Rows from block 9 of a small self-supervised image encoder, named by matrix and row number. Each number is 200 + 40 x the weight over its row's rms, rounded and kept within 0 to 999. All counts start at 0. After the name is the row's rms in percent of the matrix's.
After each channel's rows are labels from the 100 images, of 14848, where the channel reaches its highest value: "place" is the part of the image that holds the peak. Only what is clearly more common there than usual is listed. The data: photos of plants and fungi (iNaturalist). In brackets: how many of the 100.
# pw: pointwise conv (model.blocks.9.pw.weight, 128x128x1x1), inputs 64-127

pw.124,103,182,216,241,190,228,178,118,208,205,202,137,228,218,207,221,204,178,229,270,144,244,189,155,207,212,217,201,206,219,189,105,234,206,174,180,166,142,164,242,246,216,203,195,227,167,232,251,226,171,181,186,173,304,209,222,177,227,148,152,228,213,163,185,155
place: top centre (38)

pw.61,098,166,231,213,223,153,207,160,174,232,192,132,120,181,275,262,203,170,219,174,236,157,186,184,272,145,178,190,149,208,243,211,191,117,203,139,228,180,214,209,175,194,164,170,146,147,269,167,261,222,310,193,188,249,183,212,225,181,204,191,266,284,188,149,228
place: top left (35); bottom left (27)

pw.18,108,174,164,227,186,177,251,168,198,187,139,96,133,229,205,228,244,160,182,214,134,149,234,197,240,182,181,245,198,241,249,209,191,218,141,143,176,191,193,246,239,223,259,230,126,132,231,190,230,263,238,225,170,231,146,227,182,198,127,210,208,245,182,175,155
place: top right (42)

pw.3,104,170,152,206,173,227,128,159,200,145,119,241,188,215,113,169,113,205,168,220,242,238,208,129,160,139,163,188,250,220,232,190,165,176,248,196,167,128,193,181,235,215,239,253,276,206,215,255,145,140,174,154,245,153,188,152,216,163,154,148,119,165,170,232,180
place: centre (74)

pw.69,103,243,172,167,185,225,176,109,150,289,162,227,216,257,174,163,216,270,248,257,223,149,281,183,213,241,213,218,225,130,172,148,167,207,160,266,252,248,142,231,199,181,202,295,205,236,230,237,244,171,232,282,224,254,245,182,170,217,262,162,133,163,180,225,186
place: centre (59)

pw.29,097,196,188,141,176,142,236,224,229,176,159,206,237,168,266,129,142,144,239,237,263,232,233,178,192,169,158,190,200,179,139,120,210,165,231,214,179,122,112,255,136,128,227,250,179,228,242,209,202,135,179,277,180,237,215,207,189,175,150,156,235,281,222,224,172
place: top centre (34)

pw.119,098,220,205,174,240,219,236,171,178,195,196,195,188,210,232,182,217,221,214,199,215,212,215,199,179,171,206,162,215,233,145,203,259,177,217,195,176,214,170,217,193,214,232,230,195,184,201,342,235,169,266,192,172,274,239,214,156,188,184,98,208,192,142,231,131
place: top right (25)

pw.13,093,183,172,215,225,195,187,192,257,240,207,293,238,173,190,169,188,140,200,216,216,277,194,184,158,254,120,177,209,175,169,181,162,258,259,276,257,137,271,201,278,157,175,229,214,175,258,143,218,220,128,155,238,140,228,223,232,168,191,244,184,226,285,197,210
place: centre (89)

pw.94,093,188,223,273,200,169,186,202,223,174,249,131,247,163,169,151,202,165,201,181,208,198,170,155,229,183,181,192,205,170,220,199,198,211,169,194,193,249,168,239,185,152,221,203,187,138,219,247,181,299,186,220,147,270,165,169,196,238,196,190,251,243,234,211,224
place: bottom centre (34)

pw.82,109,208,295,174,241,193,187,192,187,154,217,153,204,214,216,202,242,207,164,174,216,171,155,229,154,171,149,210,160,184,111,135,191,208,183,226,216,169,221,209,147,180,171,148,213,145,201,282,185,188,239,191,132,222,228,264,155,148,189,158,264,199,207,201,137
place: bottom left (27)

pw.37,102,149,144,177,191,211,217,153,210,190,113,187,180,229,178,239,185,224,168,214,171,148,176,206,232,139,211,206,226,214,243,212,237,162,160,180,194,159,216,159,254,294,241,265,167,193,245,193,179,209,141,200,237,210,164,213,245,224,106,131,132,221,160,223,156
place: centre (47)

pw.9,097,153,217,195,170,221,226,211,267,231,199,149,210,229,227,206,194,180,189,201,196,206,230,200,141,141,187,163,175,100,265,155,133,212,171,182,246,209,120,223,218,181,175,203,175,188,158,213,126,242,182,222,163,178,206,222,149,160,162,177,238,184,216,87,152
place: bottom left (30)

pw.72,103,159,190,187,224,210,155,130,159,174,159,206,221,203,206,151,203,217,235,270,198,173,221,234,199,235,242,190,202,263,165,225,243,168,191,234,189,210,216,185,166,290,168,213,132,223,212,290,153,182,220,201,157,185,161,253,229,180,167,210,232,209,148,195,166
place: top right (32)

pw.102,093,203,197,228,174,249,196,234,199,244,271,157,234,233,127,188,200,247,231,152,189,177,199,189,127,177,120,207,191,180,234,172,160,221,226,257,220,163,206,144,144,159,172,214,177,234,153,246,213,170,177,119,206,213,186,208,200,202,293,191,214,176,204,147,241
place: centre (38)

pw.79,101,206,209,239,253,221,205,255,247,138,162,239,195,165,211,176,189,172,163,161,197,228,135,151,134,165,200,175,190,145,247,127,200,183,174,168,141,166,126,251,229,183,112,246,247,197,141,248,200,141,176,181,195,219,209,129,182,130,185,229,201,199,197,173,169
place: top right (25)

pw.127,093,174,202,172,215,159,170,221,158,149,163,150,189,174,229,204,149,213,200,214,197,146,266,189,290,114,186,221,182,261,225,167,211,297,169,141,131,155,206,164,229,234,258,209,174,157,252,130,189,153,223,162,196,215,228,211,243,240,150,188,201,162,216,126,231
place: centre (63)

pw.21,100,223,192,150,228,186,183,203,219,208,158,150,252,222,223,206,133,232,242,211,188,193,187,139,212,163,139,253,212,234,263,69,236,189,201,146,126,175,161,193,217,202,210,234,156,188,223,159,210,131,151,237,160,247,205,191,204,224,193,164,200,252,225,205,218
place: top centre (37)

pw.54,096,115,161,161,213,185,143,208,236,238,248,191,160,141,197,186,152,210,167,303,252,158,173,170,204,184,227,150,197,204,156,188,182,170,202,201,226,137,189,182,198,195,164,138,193,176,181,264,202,221,275,149,177,206,116,126,251,186,157,164,174,217,180,156,201
place: bottom left (29); top left (27)

pw.66,091,115,189,175,268,204,191,91,162,237,214,205,171,201,193,203,342,152,198,209,155,207,202,207,190,278,264,154,162,222,193,215,188,141,158,149,158,148,216,189,223,156,209,216,149,213,237,272,191,219,203,179,222,208,247,299,150,203,190,201,213,149,178,223,205
place: top centre (31)

pw.109,099,167,213,234,211,217,150,251,202,158,191,81,240,223,239,184,220,168,209,175,138,185,195,120,232,108,189,239,176,183,199,181,116,208,163,225,118,176,198,257,238,143,214,190,128,158,192,228,214,210,248,215,162,238,150,229,245,216,126,139,203,242,136,226,213
place: bottom centre (41); bottom right (26)

pw.100,099,216,223,251,150,197,209,230,231,231,251,238,217,212,182,137,191,170,223,193,174,142,244,150,235,193,176,193,197,235,226,177,201,239,192,197,210,219,95,205,97,110,198,235,143,193,180,196,148,197,167,211,102,234,144,188,242,173,215,231,228,231,154,229,141
place: centre (49)

pw.51,106,195,205,222,187,200,193,194,208,123,136,231,220,156,236,239,301,178,180,289,104,195,200,248,265,191,162,166,230,144,204,176,184,135,218,201,237,180,176,122,200,192,248,222,245,177,193,286,186,190,219,160,231,195,281,257,176,194,155,178,210,230,233,234,181
place: top right (34)

pw.123,098,188,236,288,188,182,242,225,249,233,190,157,167,268,171,168,157,211,225,240,158,195,219,204,122,165,164,209,200,135,232,203,182,216,189,160,186,232,149,284,208,174,188,208,186,189,203,201,209,251,175,232,193,248,218,182,168,167,210,157,162,153,173,201,110
place: top centre (31)

pw.77,104,201,217,197,204,205,228,166,249,238,200,233,236,185,192,168,223,178,169,246,183,184,233,195,149,252,232,158,194,207,161,204,161,173,180,164,258,232,175,186,126,129,131,162,143,270,183,261,172,234,216,225,129,259,201,235,168,237,181,137,175,209,199,186,213
place: top centre (30)

pw.41,095,156,215,234,179,229,206,101,239,252,173,226,184,277,134,242,181,231,205,169,231,201,272,224,185,234,211,200,211,180,210,150,145,191,201,222,204,190,149,278,182,162,179,256,210,253,268,216,215,231,235,202,245,238,233,220,226,204,176,139,142,141,125,193,225
place: centre (52)

pw.65,096,154,207,216,166,232,188,181,247,219,140,188,143,201,196,193,202,121,204,116,147,200,156,237,149,227,148,173,164,163,233,242,200,237,183,163,160,141,111,169,189,167,188,203,204,212,193,221,140,163,167,194,226,103,220,185,194,230,233,167,236,190,255,154,226
place: top right (32)

pw.116,099,211,189,238,222,193,92,181,137,192,194,190,218,167,200,216,181,123,258,247,213,168,218,176,237,158,195,210,235,218,227,153,234,214,236,188,155,136,241,160,281,171,192,258,184,181,246,236,146,181,262,177,275,187,219,130,206,236,149,194,145,184,190,156,202
place: centre (78)

pw.17,104,137,163,170,197,157,224,144,264,164,121,228,229,229,205,187,218,193,114,157,256,223,192,276,188,196,242,180,248,182,200,249,204,176,157,144,129,156,187,235,190,239,189,190,173,279,158,215,249,154,147,198,216,213,184,240,192,252,170,200,176,180,192,205,178
place: top centre (67)

pw.34,093,181,138,232,215,235,253,219,253,182,168,241,185,234,198,202,210,175,196,154,239,178,189,225,180,245,146,174,267,159,254,148,152,262,202,146,152,186,193,277,162,175,206,171,212,205,243,231,183,184,217,239,212,253,211,213,218,245,132,178,192,204,182,223,159
place: top centre (45)

pw.75,104,258,141,181,190,186,176,148,161,188,141,184,244,184,215,284,173,285,254,172,290,194,201,219,220,191,175,197,233,249,193,136,223,240,241,169,194,208,211,208,191,162,206,222,209,206,207,234,207,110,180,216,182,236,151,202,200,215,177,206,242,269,181,195,186
place: top centre (29); top right (26)

pw.57,110,208,240,148,166,173,142,179,188,213,216,112,201,201,194,188,136,186,258,176,189,205,228,181,218,98,188,165,164,138,188,150,221,249,173,160,128,120,165,224,173,137,189,210,169,170,211,197,207,109,210,205,185,240,217,183,121,155,175,207,239,203,139,181,155
place: top left (30)

pw.55,109,203,199,192,176,154,146,173,217,128,132,193,204,193,182,222,238,186,212,228,176,176,192,211,209,143,133,205,182,213,253,152,184,159,181,108,150,85,198,206,218,184,245,182,182,194,159,265,221,123,196,219,238,206,198,190,128,161,78,147,218,203,159,189,174
place: top right (52); top left (29)

pw.25,084,239,156,245,236,200,225,216,214,170,133,200,196,235,218,170,120,245,212,169,248,205,271,222,168,183,242,158,260,277,202,136,275,241,204,197,200,226,111,259,169,206,304,286,147,220,230,227,233,166,155,225,160,227,183,180,229,237,169,142,200,259,185,226,196
place: centre (49)