Rows from block 9 of a small self-supervised image encoder, named by matrix and row number. Each number is 128 + 24 x the weight over its row's rms, rounded and kept within 0 to 255. All counts start at 0. After the name is the row's rms in percent of the matrix's.
After each channel's rows are labels from the 100 images, of 14848, where the channel reaches its highest value: "patch colour" is the nearest of a few named colours to the mean colour under the peak; "place" is the part of the image that holds the peak. Only what is clearly more common there than usual is listed. The data: photos of plants and fungi (iNaturalist).
# pw: pointwise conv (model.blocks.9.pw.weight, 128x128x1x1), inputs 64-127

pw.26 102 [100 102 116 145 130 133  63 130 106  95 104 111 120 151 118 189 124 120 167  99 153 118 150 126 138 151 142 129 114 141 102 161 121  94 111 131 123 128 139 140 126 113 120 110 117 164 161 132 113 164 100 104 149 120 163  94 130 115  85 166 138  99 133  92]
patch colour: cyan
place: top centre; top right

pw.58 091 [115  96  86 113 137 145  69  85 138 140 111 120 116 121 137 178  99 107 105  96 107 144 131  94 140 134  78 128 108 152 180 112 114 113 121 115 126 135 112 108 107  92 142 119 141 102 120 148 132 137 126 122 114 164 102 110  95 132 138 105  83 108  94 125]
patch colour: white
place: centre

pw.97 095 [124  99 104 122 152 158 159 133 126 158 133  85 142 133 123 146 130 118  88 165 141 167  99 109 120 118 122 132  92 158 135 128 110  76  96 110 143 147 117  96 117 116 121 119 170 104 136 162 119 123 145 149  93 173 105 125 123 142 104 115 150 110 121 146]
patch colour: white
place: centre

pw.103 110 [102 151 157 118  86 125 147 110 118  90  91 138 106 148 134  89 152 129 127 127  98 130 107 136 130  97 103 127 122 147  92 111 112 114 124 108 115 113 141  99 148 128  78 117 110 105 146 139 129 146 114  92 143  83 116 137 101 100 117 156 127 107 124  99]
patch colour: brown; black
place: bottom left

pw.42 095 [141 160 148 157 115 121 116  86 113 143 130 118  89 187 115 106 139 150 105 152 149 159 137 162 139 166 121 150 169  97 135 164 157  76 153 111 145 125 153 130 142 145 143  99  88 142 135 149 102 160 121 115 119 102  89  97 118  86 103 169 156 152 107 138]
patch colour: black
place: centre

pw.52 109 [104 145 153  93 130 104 118 133 114 113 142  95  91 140 143 125 107 130  87  96 121 131 126 102 129  79  96 168 149 170  69 127  93 119 111 120  96 129  84  96  99 113  92 158 114  99 146 163 100 123  94 119 107  93 120  97 122  99 104 140 119 144 115 123]
patch colour: grey
place: bottom right

pw.105 084 [143 112 107  84 165 155 120 114 127  91 166 110 145 103  90 148 101 130 100 136 102 152 118 149 124  97 122 120 116 123 170 128  88 144 132 177 143 141  95 166 114 143 131 139 151 118 129 115 100 135  83 174  58 135 123 168 145 145 136 104 143 127 120 108]
patch colour: pink; white
place: centre

pw.84 106 [160 121 125 112 120 134 103 123 100 169 174 169 139 152 126 132  97 183 113 144 106 132 115 135 167  99 136 134 154 108 151  92 135 120 128 109  98 160 146 147  84 151 112 139 148 151 105 124 143 128 122 158 112 178  96  77 106 134 134 141 126 155 130 134]
patch colour: pink
place: centre

pw.99 094 [136 128 149 169 142 101  81 124 128 134 150 152 112 142  93 164  97 141 119 130 129 129 153 118 166 110 147 128 102  92 133 143 100 137 137 154 100 161 142 169 114 148 140 163 112 124 164 151 134 126 101 142 101 166 143 120 103 136 126 106 111 120 106  82]
patch colour: pink
place: centre

pw.91 103 [113 112 142 143 141 125  90  96 111 133 123 159 130 145 131 186 111 121 113 171 131 153 118 149 171 140 145 142 126 118 109 124 112  98  82 115 136 183 103 190  96  99 143 138 116 163 114 157 118 141 119 159 127 139 114  89 137 128 101 130  99 142  86 113]
patch colour: pink
place: centre

pw.56 109 [121 165 127 116 139 103 130 109 144 159 112 126 140 141 158 131 132 141 103 149 115 134  98 149  94 118 146 157 137 121 145 124 150 149 158 122  90 158 155 139 123 108 150 130  95 175  78 161 144 153 138 137 137  94  89 121 168 150 102 116 148 150  68 172]
patch colour: green
place: centre

pw.5 098 [152 128 160 150 149 115  98 144  93 102 123 143 141 137 129 159 126 150 189 119 145 121 115 123 135 115  89 137 111 138 105 115 125 172 136 131 123 138 145 133 132 111 154 133 127 183 153 142 130 141 106  96 122 133 147 160  86  94 131 159 112 104 136 107]
patch colour: white
place: top centre; centre

pw.11 107 [127 114 141  96 153 146 103 156 159 122 185 147  93 132 104 149 122 152 108 127 166 136 115  99 195 120 120 150  98 113  97 175 123  85  95  95 117 136 143 137  92 125 151 158 137 166 126 148 126 128 137 134 141 147 100  61 138 109  91 142 119 161  96 131]
patch colour: pink; white
place: centre

pw.27 093 [165 142 129 103  81 110 119 129 124 142 104 140 140 113 115 111  85 116 134 137 118 116 130 175 115 120 145 105 131 140 191 110 165 144 152 148 132 137  80 172 109 123 194 130 171 150 149  80 161 143 123 119 103 144 130 161 176 109 119 120 138 117 155 136]
patch colour: brown
place: centre

pw.53 098 [125 206 117 161 118 111  95 145 141 134  72 172 129 146 123 144 147 164 115 160 174 121  83 106 104 101 146 149 135  93 161 108 111 151 108 127 124 136 126 137  79 120 137 166 115 138 151  97 126 156 118 103 123 115 120  96 135 138 112 141 127 145  74  98]
patch colour: green
place: bottom centre

pw.120 093 [122 120 121 152 130 117 130  95 158 183 115 163 109  75 147  88 101 117 162  98 119 162 123 127 121 176 189 148 181  74 142 177 115 120 143 119 139 143  87 123 162 149 140 100 114 109 111 129 124 122 147 157 111 138 137 149 133 176 168 120 141 129 149 178]
patch colour: black
place: centre

pw.14 102 [ 99 130 126 114 138 170  89 126 148 152 154 140 117 151 118 151 160 169  84 150 116 115 141 109 188 132 124 128 113  83 111 123  84 114  86 117 138 143 123 103  96 131 108 104 137  95 144 115 117 107 122 111 118 164 148 111 130 122 125 105 134 139  99 129]
patch colour: white; pink
place: bottom left

pw.16 094 [100 151 141 116 152 140 124 114 124 134 151 142 121 165 113 171 105 115 136  96  94 109 139 146 126 139 111 119 135  99 134 112 114 139 149 135 122 138 121 161  98 143 105 147 106 146 130 139 106 119  83 143 108 126 158 125 106 113  90 122 115 156 143 119]
patch colour: pink
place: centre

pw.38 104 [142  76 118 167 130 125 133 129 131  93 138 152  88 136 153 131 119 152 110 131  99 112  94 134  88 146 151 129 178 146  73 103 175 150 137  84 130 125 143 113 125 161 146 110 105 120 133 134 105 117 165 135 165 132  80 107 118 101 127 155 158 120 156 143]
patch colour: brown
place: centre; top centre

pw.2 106 [132 124 104 111 134 113 126 147 163 135 151 166 140 107  89 115 144 172 117 147 159 148 106 116 173 143 113 132 138  76 159 152 111 128 163 143 133 107 119 133  78 117 169 183 129 144 140 145 114 126 127 134 110 129 132  92 123 156 125 114  96 153 154 134]
patch colour: pink
place: centre

pw.10 105 [140 107  86 139 180 143 144 141 165 148 183 159 144  59 143 144 119 128 113 156 143 108 164 127 178 171 116 176 130 100 165 105 114 125 125 125 141 120 126 160 169 123 147 147 175 138 148 100 115 105 107 153 118 176  89 149 109 135 101 101 121 121 125 141]
patch colour: white
place: centre

pw.88 098 [129 144 134 141 142 182 105 152 100 121  96 152 120 166 125 154 137  89 113 110 118 109 186 126 152 138 114 115  96 132 123 133 122 128  91 113 135 115 101 101 117 116  84  99 145 124 169 115 115 126  95  88 128 139 189  99 149 123 137 165  92 125 107 113]
patch colour: white; cyan
place: top right

pw.73 099 [110 135 120 174 120 159 109 173 119 136 114 176 137 152 113 182 127 103 120 133 154 106 180 151 156 157 119 131 117  98 181 122  90 124  86 151  97 131 125 121 121 119 126 103 133 138 145  81 140 157 100  90 123 154 143 139 150 102 136 115 134 135  84 126]
patch colour: cyan; white
place: top right

pw.23 096 [112 145 142 124 124  75 109 136 103 134 170 154 126 126 119 153 100 123 113 133 147  95 129 125 150 125  74 118 141 106 147 135 134 140 137 136 122 150 113 113 126 169 133 178 118 165  97  86 124 142  96 137  93 161 138 104  55 123 120 155 141 153 114 146]
patch colour: grey
place: centre

pw.59 099 [140 119 128 114 156 108 112  92 157 128 137 123 148 109 110 100 102 162 139 153 100 162 121 122 146 142 128 148 143 141 122  94 123  99 159 129 103 147 140  89 106  95 121 128 151 129  94  88 128 155 110 134 119 128 104 158  95 174  89 137 127 135 132 134]
patch colour: grey
place: centre

pw.121 104 [144 104 135 134 113 112  62 177 142 130 164 140 198 107 149 123 112 155 106 126 129 161 121 116 175 136 109 189 111 142 108 104 119 141 102 130 120 148 106 167 130 113 183 128 169 142 154  98 111 160  92 144 135 136 140  90 135 117  66 131 118 124 140 120]
patch colour: white
place: centre

pw.49 107 [107 152 124 103 119 130 143 155 142 128 144 130 107 155  88 178 120 131 138 108 146 137 116 126 155 135  62 119 111 143  99 140 122 106 132 118 122 126  89 131  61  85 122 117 102 123 163 130 125 166  92 120  92 106 109 109 140  82 107 125  80 157  94 120]
patch colour: pink; white
place: bottom centre

pw.19 102 [146  94 158 113 151 131  96 122 129 131 113 129 165  85 111  75 126 147 141 160  96 126 136 147 117 188 131 140 165 132 150 156 137 133 136 114 155 128 118 135 167 119 152 106 111 129 183 109  96 134 144 136 115 118 135 178 168 138 122  98 113 108 139 178]
patch colour: black
place: centre