config = dict(
    model='self-supervised image encoder',
    train_examples=90422,
    image_size=32,
    translate=0.06,
    color_jitter=0.4,
    arch='convmixer',
    widths=[128],
    temperature=0.1,
    lr_schedule='linear',
)
Rows from block 2 of a small self-supervised image encoder, named by matrix and row number. Each number is 500 + 50 x the weight over its row's rms, rounded and kept within 0 to 999. All counts start at 0. Numbers have three digits each. After the name is the row's rms in percent of the matrix's.
After each channel's rows are labels from the 100 images, of 14848, where the channel reaches its highest value: "colour at peak" is the nearest of a few named colours to the mean colour under the peak. Only what is clearly more common there than usual is listed. The data: photos of plants and fungi (iNaturalist). In brackets: how many of the 100, against the usual share in percent.
# pw: pointwise conv (model.blocks.2.pw.weight, 128x128x1x1), inputs 114-127

pw.104 105:486501580454497460538379482381564547446419
colour at peak: white (34 vs 1.5); pink (30 vs 5.3)

pw.100 089:432463485525428572492426454435508572529531
colour at peak: pink (27 vs 5.3); white (26 vs 1.5)

pw.103 102:471535558488487559503424498510447541545432
colour at peak: pink (30 vs 5.3)

pw.55 094:513510585605558569526537460523457546498461
colour at peak: white (56 vs 1.5); pink (32 vs 5.3)

pw.37 092:596533476481397546543452564410456581399458
colour at peak: white (46 vs 1.5); pink (38 vs 5.3)

pw.15 099:520469461521474508444446433492444503401534
colour at peak: pink (55 vs 5.3)