A small self-supervised image encoder, trained from scratch.
Model: 0.839M parameters, 32-pixel images, norm batchnorm, activation relu, patch size 2, widths [128].
Rows from block 9 of a small self-supervised image encoder, named by matrix and row number. Each number is 500 + 25 x the weight over its row's rms, rounded and kept within 0 to 999. All counts start at 0. Numbers have three digits each.
After each channel's rows are labels from the 100 images, of 14848, where the channel reaches its highest value: "patch colour" is the nearest of a few named colours to the mean colour under the peak. Only what is clearly more common there than usual is listed. The data: photos of plants and fungi (iNaturalist).
# pw: pointwise conv (model.blocks.9.pw.weight, 128x128x1x1), inputs 0-63

pw.101:524418490493487497515508501473481478490503404475463505503415497495472504513500510536503490448505463501513503502517479528497486531518496503479489474475509487485508489475542487517501469494505494
patch colour: brown

pw.1:507508499463515466496519529489530508503512501513511499480529534462498535531481460460544487456472539495538465480514507505486489456485459514466480508512511503489480535519536511462475493513518482
patch colour: white; pink

pw.117:521497523518568510507486473502500502520511502511532475532537471506510473518509528480472497474438527485503458525501497466483498475485511471444461486477484456506530573494507499497509478495433525
patch colour: white

pw.13:491485485492502479520548470494522545484526510514509473473519527556484521491477471486516477524525498445480489460476522524490510496471545475489475519520499481502503515529486490459505461515506516
patch colour: pink

pw.35:465491533497497524464519504483505499478472467494517489506492470491530463495507506515482474474540474532486530563526511470498525494494540505530494487523483549499459506486508519549459487542470503
patch colour: black

pw.71:486499494492519448541507475519515493513565483507501431486509487490523489458530448512514498528439488514492497455449490509518483479496450513499494527483488494505475533551485479480503476460522516
patch colour: white

pw.60:495528481466491499487467508504514504514511473482460512498486495459534512498505459484509497535481514442436530485497516485476500519463468525520509494509542518524465460527512458475510494489490468
patch colour: grey

pw.83:488502497483502474511498505474497468539529473531500501484464482486438503477473478535512523518426515485497529449487475509533542504524504471514529493441508463517510490492476477510544532473520513
patch colour: green

pw.14:470512471496526507509508479509514471507493545559542468470535501488456503513483460482480471498489509497462476462493458427479481500497517504489427511492461497461502531488482495491501496526491530
patch colour: white; pink

pw.90:478507490534469496502481497528503500500504544506481491454492505493495511453507511497507475555528478497440467493470506477522510481462487531504524507486506497499495456529510506497503488530516501
patch colour: grey

pw.110:492502489491540516555464490529503504569522500501528475469489498490532509484515496503557483484468499479485502496508490520494514496510466471497482487511514491526494587526455456512528526474532485
patch colour: white; pink

pw.10:502496486464455533555526468492476484494509518507526509514530473507503482502487459478526503466466504507511529478492493511464515478520512473471480475486495526482472515490510501500507480496457515
patch colour: white

pw.45:467517449531513481466452520445499483549475465472485490513485457519495489472466472540489512515494492504514502453487492510489497521505481499501495460473510470521512479508508457521468524467501459
patch colour: brown

pw.50:518454493492521502477497498500513476518427513482527477478489466484535489510525482502540491464523472477523527560486488440509462476521508491495503472511500515500517518470489476515531516554484525
patch colour: black

pw.105:520450526518476461492536468483552496497531497514494499525515515526455486475470489462519520454508478495483506490489456482494506475492526473516510560478508466467495512482501481496510519520492475
patch colour: pink; white

pw.44:502475442494503482488516486513510453557560476465556510507506502531469514469497506496515471537461527494457517471471476503477461506515498458472497496502513500467509525477481445495508477487506507
patch colour: pink

pw.20:530484488546502474457457482486488478497471479501445496511470520517507506493548508526490530508524506455513524492478478463501529507513451499490530472513535506492521481481540554507506535536499535
patch colour: green

pw.70:511498533496482471492511503479496492498502464464468509537472499477483515494509519520510494466555423553499496554552472487504536507491529512452533531469516497514503479478507518508445485495481491
patch colour: black

pw.97:497520531513491492508507457518495456581526507534499475452520497505489483502539484479522460533496493504484493490490457514500562497505498506514515551510493496465461549494468489475528493439506497
patch colour: white

pw.126:506498504499516501462501520473475451533448495523481503502444456499471477498501475514495508460511498510521564530540505488501471534483519525470503539470493542497439458492493492491491543457460510
patch colour: brown; black

pw.91:507485494521494434517489493558506490468531530479524478468487489530487530470516494496523501493501476469482508466440487462519479463531509478485518499455510481511488490497519481466472461503524514
patch colour: pink

pw.103:472473471477548526467473492474501507469462511456498455507502463456522460481487496532474470479511499499540572478515527493458438495504495498520455491463512496478495501468512473532519493487504470
patch colour: brown; black

pw.84:473479483487529486516485475531471502492508493489511474500493558543494541478479519496532514517499513489490521452415491481527487521514518491462463479509476518523455504464488521504494488539520530
patch colour: pink

pw.41:523550527502468491487509473530531422531504532515540456501519534470495470486484522485483486512495468519495504500497471469461515465499520497483528500532483487466515517501480456471523525533480473
patch colour: white

pw.77:499565499487511517483499439529527421515491508513477495522534496469481508453497514498482468493470521509494477468491483494444502460476497490476450521511489518484488481479447520481486529501441519
patch colour: white; pink

pw.2:521468471503496534496478484474496503505491537544497500510479517519495484469453526424500477482458503464494486503468507468499457498464515506506489508513515494457513462484512457443515484561498501
patch colour: pink

pw.62:504440479511487459531489513478481493505524458513526466470445488539475526502531503547501528499495509460532464477472489492490484493505486463507526478467522438495491519496509478498557519483532502
patch colour: brown

pw.24:534560497515488507518531478536550494525544532464478485472529495516508468480515505493493456510522507504470489483492502463512517525461496481434500518467518476491485488462477523509471462443480530
patch colour: white

pw.36:495501494482491447523510497519532489502555537501513523480487464511477525495530481498533510500495459469496516479519517507521559463499476486552543533494466467467538517503507472504480524497525489
patch colour: white; pink

pw.115:530473491494510470470495475481529533488516525553515454514483524475519497512500469444474472530465517463481490481467458471529485469498469508519454501490475483497472531503502496475531488501516513
patch colour: grey

pw.112:547460519476505471485504523497461499468509443476477492560482470478509512521526521557490504480547500557516489488549511480483461530538506493481491484492483513476497491503515501557491478479452479
patch colour: black

pw.6:532500445526488456445527501498507516470492507509476516508514492489536521504492493487483487549486527528482455523517510458505494514537474545518494516487516509502486486503524505517509491483485553
patch colour: brown

pw.8:506534472508474523523515449527485497515510523484518509475496501502505490496508457470534466505471493450491510487467461475514487494507474492430476485502514485506493467538514501491485469498492520
patch colour: pink; white

pw.30:500546497501541528542513480527524463528557523493493490497555470505487470510532466468549512507539494486480520466506487486485493468525447497428486515495464499526497535513471482493490487470492562
patch colour: white

pw.95:491518476499519526476466476510476498539505474470491490539525481477477471492503499498460511496468458513495455483538510500450525493461473494428530490501482497476525508539511441495492533474489535
patch colour: pink; white

pw.31:518510517503488475516544524482529484535520516509474479485540474541494507489499496473516469451538498499500494525466483513485494454521536499519441509488486484471461484444482533464500454511503500
patch colour: white

pw.33:520440474466468531532500469454475502492529460476478496492470526470516506524462454478492459486509510499502493526493478529478471571493494469499482479517497553489487501490512491481514528514501528
patch colour: black

pw.4:516474498461493513469465489499495536477487475485509467477446513481525481526506484522509462472538506500505498490519474510494469508506469465521490482466510466425532528499512537494528511528538516
patch colour: black

pw.89:519507533505498465527509480506535464531521499485483479484536462505498473503515500472483496473484488524462476502520475485485502508477495524467470505455492505467483562490489519502491516492459486
patch colour: white

pw.75:503501479507491494493502476497489492463442492500489514468504484456542446507496498511457489469517540458507538506486493461482439566526484527488495481486491496477507482480500474478550534527516569
patch colour: brown

pw.121:490495491486457497507501491529500464518542497472517499515528520504449525522511522504508495469530479486498526496480490489459509510507476476435516494505493479515510511519527477463475500525479484
patch colour: white

pw.32:520495495527515497509525492462535526566543504496484484506503462516491472459497507517489485514473479482457509482489546466494513469439506467511508559488488462478495501475496455478480485493461483
patch colour: pink; white

pw.12:492511521480497511517510461484507484508469484523524483513535519503527506535519478462519494486498476527509494526507471467494518520476520497440504500499488518513495538485498498493509512548476503
patch colour: white

pw.40:486507525508538493495524487521522482520502517503495514504532492527500480506520530477487496497481490508467489488522471432477508511465524517518457502497497508468493526469475493480488518519454527
patch colour: white

pw.104:480485487474471514469471504514449513446464465489515504473467497467551519541519488466485458463521542487514488519507452488461444493472481509480485473496533483483502482519520493452551480528510530
patch colour: black

pw.34:474540482525473467471521496548503417489560536501513488486505503517467497476493515493511539529506503462480553502498529531531546527490495544501529491483479473483497461482496437508462485511517487
patch colour: white; pink

pw.68:503494510506473543462464490502501502501439507519504490534513492517524478486493514524498487486505490481512508502531536486504443493472543509499492496524469501464462483490458504562514497526457493
patch colour: brown

pw.87:469461464487474493487523479494519491523568535502478495509473484467500492510521486509509491505485513521492535509479480524489503484477511471549496527478507488474538495469565496507492512505499488
patch colour: pink; white

pw.11:485487465516502486485542482509516461498502548533524481511507507494490516496464503452488464513491519488475493481437464445493469476501512492491490530503500489468483470500505495471501485526492503
patch colour: pink; white

pw.92:482445446477470492463500528512519492504496465485491471495492495507511477536468486499497495468498550500530496522530458543444456510515503465499482464485496492460479512473511522467537474492490496
patch colour: brown

pw.15:498458514516501528492498517502488497492507498502467524515480512516497474525455502431503516457534471516538525536552453489488502486476535473477457470514468540469459520492462482473479495519464526
patch colour: black

pw.107:512507539504499497475469498485518485524466484470481532518500478524520461527536515515462532505503458534466536518509525519487535505498495515447511501513491540524462507523475481529513460457503455
patch colour: white

pw.122:532465517532499501482529493483510528494488496462493465519469469469516448520474474496464480489534511503536519486519507488479465518513484448537463476499465492431510483504487476514508479499474488
patch colour: brown

pw.78:562464500490527501491511479482485516485497487522529480520483518492511496519540521489522487473518514483521496507506478475486467464497524465498457505490466456485513535437512526490527491526527492
patch colour: brown